config = dict(
    model='self-supervised audio encoder (BEST-RQ)',
    dataset='short read English sentences (LibriTTS-R)',
    train_examples=26041,
    n_mels=80,
    hop_length=160,
    input='log_mel',
    win_length=512,
    codebook_size=1024,
    mask_prob=0.08,
    arch='transformer',
    norm='layernorm',
    norm_position='post',
    activation='reglu',
    mlp_ratio=2,
    head_dim=64,
    fused_qkv=True,
    bias='all',
    qk_norm=False,
    parallel_block=False,
    inner_norm=False,
    subsampling=4,
    layers=10,
    width=256,
    positions='learned',
    init='kaiming_normal',
    residual_init='zero_last',
    optimizer='muon',
    muon_scale='match_rms_adamw',
    lr=0.0028,
    momentum=0.9,
    nesterov=True,
    orthogonalizer='polar_express',
    adamw_lr_other_params=0.001,
    steps=5500,
    batch_size=256,
    epochs=54.1,
    lr_schedule='wsd',
    decay_fraction=0.4,
    final_lr_fraction=0.05,
    warmup_steps=1100,
    weight_decay=0.1,
    adamw_weight_decay_other_params=0,
)
Rows from block 7 of a small self-supervised audio encoder (BEST-RQ), named by matrix and row number. Rows with one number belong to one neuron. Each number is 128 + 32 x the weight over its row's rms, rounded and kept within 0 to 255. All counts start at 0. Numbers have three digits each.
After each neuron's rows are labels from the 100 clips, of 14848, where the neuron reaches its largest size: "strongest on" is what is common among them. Only what is clearly more common there than usual is listed. The data: short read English sentences (LibriTTS-R).
# gate: MLP gate (model.blocks.7.mlp.gate.weight, 512x256), inputs 0-127
# fc1: MLP up (model.blocks.7.mlp.fc1.weight, 512x256), inputs 0-127
# fc2: MLP down (model.blocks.7.mlp.fc2.weight, 256x512, transposed), outputs 0-127

gate.329:143035124110143139130081117019088144214170118120148115137112116135152094114150158086098143152166051128233133145134123124102194144139088159144121090114125117112114122142137165131129124105172092116126113160142086114169152091112134131068200150126135143083102089134123131101165109152107141124090121114199159217038102157134168184059127162085159116128151088131140119130175166123117144095099
fc1.329:098125137113129115097119111130110106113125107092193104105181090129097182124136150061137093112128104147145154143115131163099140110177202075024151111156117160117138072125117153182100172099158119116158141119157094109196082105127095125112190180170164146103018084139113122147134111131149137087106156137141145103117060169117091080205111111108156125166145121116142121109095163108138134142127
fc2.329:154121145112136091186121130143143114120111102166140142145128106095089199090145103076136134160162116169132109149136138104136111154112160115101144151152119153180114112159156124057123119105094093151154107138102090110167118122106107132177065103089107098104133094085060150146095172132192124144130141097169110095132089147122078210130091100131174074112084154126149094069207112138163100180172
strongest on: the word "she"

gate.269:123088153129127147185198158099089140101135129143137112149133178129147144094122078079130100108129170145133159106129119133130187124137112137078182123130137107157132097132130141097152082154099142142138126124099142144105084102154130176184144110075104136139136086130108092154144065098165121113168158096125147115079139113155134113103092125173074097110101152217110100194087104169094171102086
fc1.269:120113097193094143104170174180115164074123125154133126112178121129089145082061126128134154165110143152088161154109127126123138118082132114068108160162134102127112166130130125121104143124060184141102149171134130128081049073110127136141164083158140128092127117131076129170120105123142157141134190145112120119058112096128199120117104118118118114194191160148170123173172154126164130114150
fc2.269:118179164074157144124073149153135155141131140156091110089128141123109115117132147094120109098121092133121125131145069138204168169140132144146095110097121162058108111165058193120103157112131087143106144092175129139189162184165133156139122061158098127084093111091125147094132179180095141072098150065122129173086104160161092149192102107143172166095131057046108126094117109169100112117091
strongest on: the word "to"

gate.396:167192169129189109100154112187148104120151142136095191110146122171136130123167145109147101106136132131092121184153128133088151124076145174110086100088142131131115181156145108144139035145121156124078126113122137175138118089127169105132142138144111118106184094096155077059109118142079126149129109121152124142104129163155128103117173150090082142128157140124095144080088157127085196136087
fc1.396:124095148175101178155107122089091172172110085121135175146073171117174116175132117228131147133164100155135112142071104118145121164160105031093105139186139118137093124099085143118138134110099096199120194118114079116105153127165097151082130088179153189119069118095176130150148113169118128138106092099081110109149148121155155158140174126117123108136116128107170103144135100082082077099096
fc2.396:201097103092106116179118222091102154135129115199146177146099124111109106068148120156137089193076126158125146099156101162105095155112091153198158129104099149128183131151117152106066124164135090179142167135201122120097144123081133148139152128148077115112091137093147115137169132123146059195139064157121134138154136184144134113138141087157084156150148101139164070179123111140111123103170
strongest on: voice: female

gate.210:134118066100173119123111086100122107126144097075127087131136121126163125121133155129101065101159166091131094192099134137151090113115162137147151157158092125173200108058166124087151090124152137118089092103219184123098165174089163097131136137090166127111143126143125111185127132173142159084169189134066119128125161114139151130093147113140090160170128151115152140165141170168109145105157
fc1.210:087079123097172084114075096158122133163147066112111108100094144115147117075079173107135070084140169111129086184103118157151154125130170101131178110161125169148163120070177143087140102126132112141120080125157115168105144185159153053150206098117136103115197090081146132135146161119159163124190127129069108153163130144119142125090129087140118107159137160131088159157120186133131131092123
fc2.210:079167127058159120121154136111150179111142145140120157117118185126087124044188101156137153096105099096089163116155131158165195138141088062124127097138073163118123160050119139093124136175148112123112138148117096116119171124154121117171143089108145200113129104114156094205109129145147054067157092154136070142091185086125160116159134127143131131051142138094099170107067156140185115130134
strongest on: voice: female

gate.206:134127113145177162172041103080160146157119224151095087101120135128188083130092106107160114099110166051112151109140157210183131170150155219134112173125139180145137123121092096131119062158142150141161153161113163172168117050153123130175123132066187111156120087122112139067108090084122185121150110159081063154094146202133133122109114098095163128117135153118136073093095109157121125131138
fc1.206:131158077072042154158142082119124066132124118060057115156138098142093062140079094170169108138121155141096140134150117071107173125098152018111109112110198102068084145129146151138164157112060106113125149128107131074155137123091177130139169138160124144114203145079099149143145121154198087126107172124181184148178153163153130158082145189126127076166119154142081160119148105149152161162181
fc2.206:132093124102129126148119158144088117148110135100179081109166122193074123129118082162134154070142175194083185123092206133121119101138114129095121114151129097130124143083172098114092120106163158123153109107179156064137079173103138109102164125105090157153139126126185089142129045099123125133095084110154128107121130132193146199132132087105154198111135113063064052070152101086132144072141
strongest on: the word "was"

gate.202:135126148147140140145088067126073100125117075130147139209152065119130194159096118102124191221111182141141159149171110094085134132114133107143143121076156104100139091102142107148139126134138128156118102191080086113197128079124130127127045127131134117110132134093095066173116088096105148154146114096092127131104175138131144134195162167195117160142121170187197075123109144158137219063125
fc1.202:175163112117100150067182195130184075155145141082158113066089126108127099108148127130110097108108131152108109134165161161179139149156110114066106135146070158103104177140187175135126178156140161121167063121120161066149139136171142095136157130117151142133120130139113132139141155143159090097113180159113075141083106133143174058124114104087113088086109102101098152085132170110128149163101
fc2.202:134111102112126119137164154122097124150158120117136129122106121103147181099133121146136133132096143088102096143115147192112144057087097124124136158147141134158112136126090125165090115153183122093102162191115076148103128073078121094096106124133116165177131060101167138110118139142178113064086168156068183158055126167110162108116178092114099121127223140123164148123104094114112102142110
strongest on: voice: female

gate.123:128122191134115195078134171179165135068142102129133162126163125121107159070132138112120117099180118106128073146114096137174096149162081119149139142100107114083146094056113093089110170185125149133181084149161169144089093124145129060136135135122163077136161119133091109185109134100146111134138081114140132134076135081131097136146154125096146115092111148114077103166189069114155140115139
fc1.123:137095105155107115127145072114126069123120112128096069152132132118137094123149113151152101116062156125090177157128152083152177125047149149108179131128098126158093165125107120092166148085150123129134136171103107127165187110146124142091131139081099146139104089109138139107162072153058103131116160140028209102110165172183089062112099068102095110154124104145114116155122139114090134110173
fc2.123:176124125139180084160166148084096055081120138089116082113123092117044139111121098134166152115133108174112182140112111132137098164129160119116172176118081152153103148137131117084176170165162139088100117112084095164160124119169122198140105140159237136199119159112091122088130105081097107149158131171117131116147099196100159129107181114156133134118142175112175150105156138138119157143113
strongest on: voice: male

gate.21:199124091095105100122145144174149120122127130092135141092117155130147069087112142047143207109141125103118152089127101200138120126134098124116115122106122080196174069162152145095163062141162130105155091145108143095130121103133112178125159082098096098135158101096116059189151130107144093136188084085134132130107138070138142192113150106169133087086069151162134124086154114132158098082126
fc1.21:154127125126117098120163133151088127106072135061148156105082154144112116146120166068136197131131159119116132175113091174166190132099112113077114217112145130120159068212165174122163082166128173131122100143131127116100126134104178212153111110129065138080173090086136108148095146096113098170178138099111104116110098111097116120138133064086129077085110144147118096106122141135123140075140
fc2.21:073098112132093146104169161159121130135133121132164072098110150066113111121107141132117092134151132088181072151103061153155091146179151132156111095107135092120120144167128107132112080109106116095110180115175147110132116085105100039128143086137110162069154092163099117202137142126157111169122136140123204137121110093131078104113155125088167083177128104179145073151061085096114115134076
strongest on: voice: male

gate.430:176159145139109126106163103148062100144186148107115134109104113158061051091123145119132132118145152101155106127135112140092138142059136134189152142138086114137144141068079182134104127104104111098142123169065125149076138116179069155139126157096125096117120140085135097190089174136079160124094104144126071077146139108184123128095133123154139118176168113096073154133178195113113158108125
fc1.430:178213110089147149114140167142070085166139166108117084132087108165095090096122102110101134090106162076222123085167117128100129156092103135157177114111093174144142147091102157160120124094155113124091103170061162128059142079141096125126148149088091138112131088119114114188105149169108150124138136111164068116166109092170122143140116129162121109165140118095057160128177159052129173130139
fc2.430:120154076062140180180131157116108151102119110156106138173172129162111166147121111126137118118102153144070135152164114053120097072144145110141156163141112090191096133113161140150108144089079107136165156081104132183144097188139120134170080167150142179123099146103092136084148166128095145100105143134106148144115133208086104139162168166139100128117130141118134156138113109135122186163126
strongest on: voice: male

gate.209:060125092125110119126133136060120121123091152191084142113164136136123146082165111220174110116138110114123119134188141110099180116203137152051167120109108057067135131156137158125132139179167127094160148164157138140095140137169176143177122111066119153102075133122120079174189122124126144095130148105106132106167116102111129125104175126105137149103135132131108120155084127140134104094118
fc1.209:123081119128133118146152133113108131099172098089101165152125176074153140113186098122089168128160130109112141115106109158089122147188165113140159104156172148071105117109097155084146054088147109113175150131114142095109174114098157111100121133138087109116139125134086168131155125148134060085109147099100129160192145142139111108104152170131101095161138091092159096108117090142141031127069
fc2.209:140087157131140119125177130163096111114057163179121133060155088095116144089176146139174110141160088116089151146138156129113127148150148125087111115145099092149129144101124162049147130174139126162143121135122134107108103170180148190186133149098116109190153201112140100127185146162137081175124115102062098164127128112148180110067089081044085206143063139187134139119095132115147102075097
strongest on: voice: female

gate.222:185076128107130131108109124084064085123087156142085167134080098157078145158135107148123145169127111155091106133148179130079157151132081158113139075111141123095099132189166147158144120139152231138158100114116135142132124072092140115168143123122120126140091131154102091121150142169106156126147201116168186137106168102132107169076115137076115111151209189087178126137128109100094134127134
fc1.222:111118125209144108200134112136133174169107100108111121165133134147107077120086146180106121062124095140169136091121118135177126089127145125134115150154083145087099092155128169181120084085081041110131180110087113110091179132113063146092138116093161135153175145129120158121063077117154121123099153143151200130098096096096116048141196175103083172124179162105035110135113131104161123133178
fc2.222:170166185113156145056145134098070124168095099104168122161123091084105091138061088167149106141137131117164075162122156119173065131196104130123130066125121101155092104187123116106171162135172081150117159088094162133105149090113156127083113122144129129149130121118150090066203118125115109170161163109087152104119143136133165186149099135132154094125112114093071137142138124117133134101082
strongest on: the word "and"

gate.9:115079115107154101151137126157118170174168061147138118136139114167129123167104170116102100107119091125139076119168157158125102129132115168146130139109179152076141113128115133154122099133064154139118142125147077140138138127061107141206150117148094179152171171089102121137127111106134106103150090130084195150069120108140112137124137141117094066080078138099124106090139143122137199056171
fc1.9:130074195156144144191180158185164159076130128088208149155189067159186124110178121152149138152154132121118095154156090116118113147127160134156128102071155110086156149149136122143093126110060120148190099093136133165144127158123086154162133151157163165152073174090149195132118097134154141120092099176107070151143116109116132112132147078033094150145137131149121077095133118120131150148099
fc2.9:095106073112089157097140094141122145125131161121111177203100159206147088143137145184080111157138128112111137128119127124062101139144095151103142157137123118105120192157085151077139157113135170088127099097165119057137152166087128147144090111097094081133204126096110099099130149114075099150153159157132095191147161112142121062114139124128118102117098105113133154103131080155103081132150
strongest on: voice: male

gate.466:197125117087127149125169101096120130119123125129115122164127114118109129149118103117144144085119104128154109104145118146121109136085056155126143195151132143091186170119110111135098117099130148131098116107178079158131113141118143103080135164076096106112142137186144121152094117132127137097174096083143187106158090146122083145112052091154136134094111117163144146178084068171171184113110
fc1.466:131108162148124141106109090153136144126163166167067179084131135136206093124135114120106147157071146084109124153112160148122138113101134111133150085115126107131138070167098067136074127097070104166133189153141114102176151119102197144138158134088141160081148163106155185113091058083084121133089152085140183173123168140108121137102128100179157152119148108157120135133146117108150119153173
fc2.466:096097114117102152105173225113132155086095149137122143196112138138147150132159111128156174110099182118154101081079134058118159076144093183093159154119127102127131104105123144088111131124108162093087126090165167112162162153145068145115145146130109087077116130110076155111108153191119103118135115093078187126124094122165176123167146141128098069083150086101088088056191144177098151095166
strongest on: the word "said"

gate.299:101085129147068125108141099118118127166108202158157083085142095113109136176152157156157137120141171121058126091103145029052072087161146139117122162187110174113072103134149097156088126112130134141129154090161119164179073138137122187121112134135119131103104108052125056136139121125106113099104128157083088134174123159094172134075121112184155117110071171130144141142110095136137112119138
fc1.299:111113107161124138098177122163087127137157171148207104125144078142167163097074140133129132127164150093059063099070119049086110126124161127093140129098111134128104112157123140142114136128160165135127153116094140146132090102206123091129099120121116143130107101133085101145122118118126116111090160169049135195167133162075186111044189123160130070110096179105128135189118082114099161114140
fc2.299:070143175138106140137171146097045171117150177075132133091131120089136179100130171123150153120091146087101145115177190175161065124130131149107160104151094145117201114098197126144131069137098114081119088160066143111080199111106128147111144102145075158097171086155165131108127114101143126146108090182112138092160105164137132140142103131101134146134114118117083150135056132132142096077140
strongest on: voice: female

gate.334:126095133134148108131101182096128124160131122111212084114120100158123151136149120142131110130106089125102110089127144134133092170171067120107087110103169160065132114147067146167155123091145121116149108133144136096116180115133106084096158198110096098127130130163096144109095074174119086077156061100178173109099177150110152138133134133086148123132188160096130111107102056141116190196149
fc1.334:121091106109139124127171048138149127097119116134112141093127113170153135132139120156121070061127074179117160155170130164118131122163106108152113093076126163127113140145105094168170128159121058107167144101119110115089094142125081099088155141082117094104123075174111112116164058152108155099129087106155156118073152168135097138142094121082142134164161113164081102095121089188130128199140
fc2.334:086145072151127190148141158129112166102104183122150156150116092112108111081148122153137136132141153082094144164151123148069155110125107123154154067162127130173114171165161183067129149155134124143155099120101138074093084101097079099148175154087152085151122156069106109108114164104210103123160173137108118144164160166085159175097113152123122113124106150130157119167122194114096140141048
strongest on: the word "said"

gate.423:142103141170116149134142114130109148135191121105133106139186063112123088109143112118151123126124211147146069129125107136119128130122108134161151078103114119153103131139175100118127095158083121141121107059160184160107193106115108061143183112137155040123162134118153153190112117090102146099128141144155184169095081125165150133154143149158147083138111110179110112103124138111098101150161
fc1.423:201107110123097138155098159139110151124120114104079141132134214129123173155130126080160072100130123157133106134122131130120154136180102116027149168190138145129088148129066166122093145137116103099106146150096110082074104146131107129182118154132163138156076106119128109155143119147133118130121124165070024076125119168082166130129132096105172150124179140146181118159125095142132117102113
fc2.423:189141121122149125121191162162094156098129114133148139124126118167129095135097119153088172099053101182194169095156133115160088176075124093104105166143106155157103100098116111149143100201144161150181140121091087164135181124094064109125149143182068183096148101084120138152134087157096110163122143176144125130118133134133166136109184105064093137137085137106152134082168138075135124175094
strongest on: voice: male

gate.511:157083126203144135144181121137137148096140113161079148141074110153173115172138137115140157133167111117125205106150084098021121152109081141140135103173118117150071116045090145118081106166124129124074109180134107150152132145056117143147112083117075110190119144084064121111128132118152171133143078146107119125149158123156078114117121165080144099121100126122089165077133163171152081090103
fc1.511:119119084173145080163175148124148152098123151187096111135150136134133077111109106115146201087216059150156206145102133132072159113151151135143171144116146120119119166151141136105108145106172126116115114181111123136098135104138099136134073073069118102161119175120114145132111094128144164133164140129113082143121196166159082134100074131140157101195140059093164122107061116180139060132088
fc2.511:121133107060111081136119171145186130126148135128103121140115142107167126148079150164159131113140156107151144045133148199093121112161142119074148098149142095124131074150094110120093144150131117181085165108154109150186098117173101130115096162131098089098178114132115204183094124114091154122097126137163135157163152122112181144120170182082138158161129140156155167174102184151130126072113
strongest on: voice: female

gate.79:188183133104115178151123167100123108150092145117140038094176147126142161075126145164176135113114177113135114126161105085112165183134135171150153126140128115082111103101084117144162089089199190078147159140115130171128147124068166072100131129118177098156135113134141147154120061138159094081129063045160141100129128174180142083164145069125098161091101100146151064131141186158135180140108
fc1.79:123079176091172130125088143148188181137127157128202115130122112134127169162152044094126112177093143118134096136152103160140135096160160130142114096101120132130144136118117138096163161101103116127156129191120193117127090111203148167162116129147195181126080082073110096126149105118123174106123127113221108100147105155116093142129087113144131140136079137135170144085133112102112127099078
fc2.79:161123151098090091117114125104198148084123133127168173092145101182092148148122117164171107174138109119104130126104161162110149074139131131128153216067129136118125140144196086125108162166123125121111139135114115101154148160068129128150114127163104152152166133138106104104084153091122132111134155122153116047150145096062116158108175135161157185109160083080115128120100140130123171146107
strongest on: voice: male