Weights of a small self-supervised audio encoder (BEST-RQ): norm layernorm.
Rows from block 7, named by matrix and row number. Rows with one number belong to one neuron. Each number is 200 + 30 x the weight over its row's rms, rounded and kept within 0 to 999. All counts start at 0.
# gate: MLP gate (model.blocks.7.mlp.gate.weight, 512x256), inputs 0-127
# fc1: MLP up (model.blocks.7.mlp.fc1.weight, 512x256), inputs 0-127
# fc2: MLP down (model.blocks.7.mlp.fc2.weight, 256x512, transposed), outputs 0-127
gate.221,220,219,235,197,207,206,202,216,194,193,179,210,275,207,164,211,196,200,241,222,195,171,221,224,214,165,221,215,261,194,244,176,164,157,179,166,170,182,220,144,163,217,224,153,187,250,211,197,233,217,164,138,195,155,181,268,221,224,159,200,197,241,181,252,186,165,183,213,203,200,235,266,154,231,204,231,294,214,216,166,200,241,202,214,202,202,186,205,215,200,206,233,166,158,221,177,180,199,244,154,150,205,174,191,194,190,177,210,223,164,189,248,189,163,175,173,192,183,224,188,193,141,210,253,213,210,215,248
fc1.221,223,184,247,200,192,203,203,213,158,167,200,147,194,227,147,149,160,191,205,185,196,168,233,264,139,189,233,181,201,222,250,243,223,230,182,200,234,163,196,222,193,168,181,256,236,183,260,146,195,236,180,191,171,211,173,207,241,215,203,151,181,192,192,198,179,182,238,164,263,236,182,215,132,210,223,187,225,190,202,130,183,235,168,157,189,140,240,206,166,255,251,207,154,214,202,185,180,174,171,182,213,207,154,232,150,165,223,138,205,229,183,153,205,176,179,235,227,199,179,208,189,234,135,206,195,183,220,140
fc2.221,265,196,159,176,234,171,160,180,193,185,245,195,239,165,165,268,242,219,206,144,194,197,219,179,197,152,189,156,221,205,192,183,243,212,222,156,166,212,193,214,193,158,189,185,139,177,201,198,267,137,235,195,197,219,258,182,237,173,214,183,143,122,218,174,203,182,213,208,202,250,154,240,210,205,234,199,228,216,200,221,213,236,171,161,225,218,240,200,249,225,205,187,268,189,223,269,149,195,185,216,210,205,246,208,229,189,162,214,194,193,166,234,247,246,169,196,212,191,218,214,196,199,225,189,161,223,232,159
gate.223,196,192,230,275,212,180,182,194,224,173,234,153,210,213,218,213,174,181,237,175,166,178,187,161,182,190,226,208,226,177,195,229,211,230,184,158,198,168,230,210,161,183,213,173,159,174,151,174,181,203,182,225,178,193,154,223,205,226,238,196,180,216,237,241,235,218,167,262,207,206,247,215,155,245,232,258,250,167,217,249,173,192,184,229,263,188,194,116,218,234,184,196,167,173,239,151,173,179,205,216,224,238,176,224,233,250,227,180,211,192,195,168,244,234,163,198,262,172,188,194,182,199,166,211,225,155,166,203
fc1.223,196,195,147,169,198,221,210,176,184,204,176,198,179,167,210,199,209,194,196,175,164,246,226,223,186,230,172,189,193,232,196,159,185,189,217,239,231,176,229,214,293,218,197,182,228,240,213,192,202,205,256,237,189,233,239,171,177,140,153,211,185,187,220,195,174,175,224,144,139,204,180,164,173,153,205,202,150,205,214,213,222,193,231,206,187,223,192,194,197,185,184,178,242,230,236,175,202,184,171,179,169,141,234,159,194,185,218,185,185,132,157,227,187,157,261,185,189,233,202,197,221,225,230,226,177,211,196,185
fc2.223,225,169,148,223,229,184,239,189,164,183,151,189,206,216,263,161,175,161,167,236,184,235,203,239,224,245,171,153,149,193,165,192,205,159,175,273,173,125,221,188,172,210,196,194,292,191,132,199,156,196,181,196,205,191,208,268,173,172,257,186,239,214,259,193,194,158,217,202,211,159,150,228,189,183,160,182,231,197,207,190,199,179,175,226,150,202,168,253,204,168,222,157,225,225,236,172,219,200,213,173,177,147,149,189,166,174,256,222,227,188,176,172,206,191,231,211,200,209,215,242,211,221,232,254,239,190,192,177
gate.224,236,201,211,232,280,221,186,192,222,207,206,210,216,181,177,247,191,188,189,151,212,210,204,225,164,226,199,165,210,190,128,231,206,149,214,186,219,166,168,199,228,189,203,172,211,176,205,204,151,208,232,215,192,209,197,185,207,237,233,201,184,171,156,139,250,209,181,237,272,185,232,213,223,251,228,215,206,195,170,216,167,222,240,191,183,182,147,130,137,214,198,229,185,248,207,195,198,183,193,177,248,260,233,227,200,277,183,207,168,214,195,159,178,241,210,169,184,156,199,166,208,205,244,166,224,229,167,195
fc1.224,207,212,222,226,242,252,152,160,258,163,160,206,164,204,202,188,227,147,221,180,214,207,243,242,168,207,177,210,176,248,184,215,171,192,235,183,243,210,219,195,241,171,192,208,215,207,171,167,190,184,260,202,207,237,164,245,222,265,253,216,213,228,177,170,239,114,231,171,193,235,223,179,197,224,254,205,205,238,176,205,204,216,205,273,171,179,183,263,199,190,186,205,239,192,217,165,208,188,237,234,282,213,222,218,247,243,231,193,159,194,199,186,218,235,222,222,220,152,201,182,197,193,213,193,187,213,149,206
fc2.224,214,171,178,208,148,224,217,203,195,177,257,190,195,170,212,201,181,236,161,166,187,181,255,164,108,219,181,220,227,142,195,247,190,165,219,173,219,175,180,143,223,191,208,205,163,199,214,153,238,206,227,225,193,225,179,161,179,210,239,198,219,191,201,202,195,194,230,199,228,233,230,230,163,153,224,183,236,241,213,189,192,148,256,194,216,268,229,133,188,212,204,188,198,253,189,147,193,185,219,205,212,179,205,226,221,218,193,212,224,203,158,193,157,193,178,191,258,238,160,214,205,195,184,184,166,194,166,192
gate.225,224,189,157,182,206,186,179,146,173,183,158,161,170,222,225,217,147,220,195,251,149,185,172,159,176,228,227,145,217,225,206,225,168,155,253,191,131,151,234,192,162,220,200,263,125,221,162,174,224,208,188,204,201,212,240,192,231,191,176,193,158,223,167,149,180,194,218,243,180,184,151,171,170,251,187,188,217,267,165,228,230,172,226,175,191,109,163,202,203,209,200,222,169,210,158,186,198,188,164,180,156,152,185,238,186,207,168,240,163,209,171,245,157,195,212,218,222,227,207,194,167,236,244,239,177,219,232,158
fc1.225,221,222,171,235,227,214,237,165,218,207,191,155,160,182,205,206,149,208,171,261,158,164,214,166,204,211,191,146,138,201,208,191,183,122,214,243,128,164,236,177,217,252,207,272,185,231,205,213,193,197,190,224,179,179,202,233,194,201,153,179,204,235,151,164,245,180,235,224,178,189,201,198,142,191,175,181,206,219,182,247,194,162,216,177,238,161,154,220,186,263,185,227,188,207,164,239,232,213,180,216,190,165,202,182,186,209,187,227,221,201,155,238,183,246,209,232,181,225,224,182,209,205,213,201,197,201,206,124
fc2.225,157,173,229,218,199,161,210,220,163,151,164,226,195,199,216,226,183,134,190,198,177,243,189,108,220,154,185,175,227,181,183,167,186,225,218,143,216,192,198,171,190,208,248,193,183,132,233,186,181,254,229,235,161,183,218,184,252,207,176,184,115,201,138,151,263,189,202,254,191,194,222,261,149,187,153,160,222,213,171,183,200,242,228,252,188,214,206,203,223,254,188,162,230,189,239,146,174,170,202,201,178,136,209,218,146,194,210,199,184,220,226,222,188,222,180,184,209,181,159,215,181,183,228,209,172,235,217,247
gate.226,207,219,130,189,213,207,220,210,256,204,220,188,208,231,233,238,209,218,253,215,178,244,237,208,188,229,209,189,242,196,204,232,154,230,198,192,238,179,179,174,207,172,167,204,201,222,181,186,245,159,236,214,201,213,150,183,242,224,250,203,200,127,203,166,213,194,193,232,176,163,159,199,203,144,185,153,152,181,217,197,193,190,206,187,229,236,193,251,179,192,196,257,224,200,196,231,208,203,193,226,206,220,194,197,160,261,229,212,212,188,179,218,157,177,227,166,239,202,198,202,181,201,208,206,192,238,203,170
fc1.226,239,197,272,211,232,212,240,265,214,181,198,239,203,185,196,175,186,145,194,190,243,189,225,184,163,251,228,225,226,238,183,218,201,205,210,194,200,170,255,201,210,185,215,142,227,254,207,193,177,239,198,198,206,185,231,193,198,226,195,193,220,216,225,197,205,167,183,159,156,206,225,211,163,242,163,220,219,185,164,211,240,212,155,154,183,174,172,255,158,197,228,259,174,193,238,233,174,187,189,247,167,222,220,172,220,202,204,232,169,122,194,241,198,228,169,181,185,171,187,240,183,196,175,262,241,186,149,201
fc2.226,236,170,161,230,190,186,212,165,193,145,224,201,207,196,195,196,189,204,218,160,213,194,178,188,208,209,147,190,186,145,174,215,202,233,247,201,264,236,150,172,177,222,185,202,197,154,195,199,195,190,279,169,146,214,199,197,180,220,170,226,190,211,214,204,266,209,240,205,217,210,231,227,206,176,224,220,221,183,194,215,184,144,207,220,164,188,219,154,171,238,193,236,219,178,204,223,234,127,209,204,220,228,162,212,279,165,231,181,200,196,229,180,170,176,167,222,178,198,224,156,249,178,165,175,182,228,241,187
gate.227,215,202,183,243,158,203,182,198,150,186,222,237,143,147,247,207,186,192,178,180,255,160,179,168,196,206,221,226,221,179,215,201,237,238,165,175,227,194,153,222,188,228,234,257,240,252,150,154,218,177,272,194,234,170,207,220,215,175,220,178,220,191,201,206,136,243,232,267,196,220,188,188,164,215,211,219,180,228,208,158,195,217,205,169,184,204,194,149,179,245,267,207,137,294,175,253,196,190,213,212,205,197,181,167,167,209,172,192,203,207,194,182,187,174,210,212,189,199,176,205,182,164,183,173,172,210,171,128
fc1.227,205,239,168,213,204,217,176,188,175,221,228,196,257,201,195,179,199,158,180,205,213,212,194,184,198,210,225,252,196,195,155,144,224,206,167,198,231,237,204,171,222,208,251,194,261,199,206,222,180,206,225,175,205,226,244,201,179,173,214,157,184,221,191,222,129,181,173,229,138,231,187,162,204,220,242,216,189,196,206,190,231,175,157,182,192,180,241,227,241,209,261,155,184,258,226,216,208,154,204,221,183,216,212,154,196,207,146,230,231,238,210,176,135,209,218,206,170,191,144,206,178,208,150,212,203,200,190,162
fc2.227,191,178,215,198,198,200,180,141,220,177,184,203,121,175,176,133,154,263,261,194,118,235,185,144,206,222,204,173,232,222,235,195,231,222,219,222,186,258,199,271,165,244,229,190,216,177,235,166,214,189,219,222,167,176,195,180,230,219,219,193,255,215,168,200,212,170,200,190,282,180,200,230,218,192,199,167,198,211,233,183,144,166,203,219,206,199,189,177,224,217,170,157,204,221,229,131,159,182,209,133,255,251,173,210,250,193,202,131,239,205,225,154,199,237,209,204,178,221,238,185,225,199,156,179,190,212,205,184
gate.228,243,167,205,208,184,194,225,252,186,134,228,183,276,180,194,193,198,141,214,221,191,199,232,203,216,159,249,163,193,226,163,202,180,189,247,210,226,220,157,218,234,159,228,212,166,206,164,185,164,185,185,230,196,184,162,182,174,283,177,171,221,223,262,203,199,215,174,226,215,204,180,182,214,216,207,223,224,184,216,204,157,224,168,210,237,166,199,173,214,199,149,147,143,215,189,167,219,165,139,171,199,177,178,182,214,171,164,207,180,155,177,185,183,228,143,232,205,191,195,243,227,204,140,171,185,198,210,172
fc1.228,169,265,187,191,203,214,143,192,194,232,185,244,208,234,233,209,165,233,166,166,219,183,172,208,165,213,190,237,224,159,237,167,192,182,195,174,185,188,290,177,221,239,166,185,201,174,182,239,195,151,231,183,217,187,182,200,218,108,212,212,162,192,155,248,208,210,196,211,202,209,190,219,229,207,195,199,181,162,162,195,184,219,225,170,198,257,217,208,216,194,232,233,264,133,214,220,134,161,220,243,192,211,239,186,181,205,147,228,221,220,228,202,195,217,242,197,232,214,183,136,218,170,236,223,216,249,201,201
fc2.228,123,199,216,239,217,204,256,205,234,168,197,211,219,193,247,178,229,226,185,191,195,176,139,158,186,243,167,180,200,224,188,147,213,222,138,213,226,208,211,201,146,217,197,245,161,207,154,186,211,239,197,237,231,276,173,179,212,191,169,190,184,190,122,259,207,163,173,198,206,143,213,242,225,219,222,212,181,229,196,131,220,182,139,186,172,172,209,186,197,216,165,208,169,169,190,191,176,221,189,240,223,267,167,165,217,204,192,151,169,181,186,262,212,152,180,161,198,250,209,200,199,236,186,222,192,216,176,142
gate.229,225,208,152,184,233,219,188,176,199,215,193,169,209,155,216,220,189,198,192,215,196,167,219,180,165,212,187,185,194,186,188,157,207,216,188,243,164,161,181,230,264,171,191,207,185,188,233,239,222,235,163,167,247,149,221,157,195,172,197,119,155,209,202,218,205,149,221,213,195,184,174,188,209,140,151,170,193,234,205,205,169,206,235,196,181,248,217,206,201,194,168,154,183,170,173,176,257,197,236,202,238,246,227,189,167,237,210,204,213,237,181,218,193,218,222,135,230,182,175,240,151,268,158,208,187,250,222,209
fc1.229,225,168,222,191,227,196,190,241,197,244,220,233,144,194,271,209,192,171,196,229,170,206,236,228,226,189,189,231,235,225,209,220,239,219,272,227,204,184,162,236,166,177,133,184,153,198,245,159,227,175,209,203,164,216,185,299,203,208,155,265,169,193,243,186,275,195,217,183,218,141,187,219,147,158,151,242,238,235,251,233,213,198,182,189,183,173,159,207,223,187,198,232,231,197,242,144,163,203,182,172,169,225,197,229,187,130,170,226,230,176,231,196,183,196,182,262,231,189,230,194,234,166,230,194,191,163,225,182
fc2.229,221,205,232,197,210,151,197,170,226,222,188,199,200,206,206,211,181,211,178,190,181,215,154,189,160,253,234,255,151,192,255,204,204,221,194,203,225,223,160,192,123,221,224,185,158,232,196,125,165,155,264,140,129,179,196,171,190,227,152,169,141,164,167,199,263,155,252,228,198,203,213,244,183,201,219,194,225,250,203,205,161,249,177,197,206,200,156,228,249,194,159,194,221,199,208,193,166,132,135,200,187,199,190,174,203,207,168,169,187,157,219,246,200,147,248,235,183,202,216,181,186,202,210,215,235,210,194,199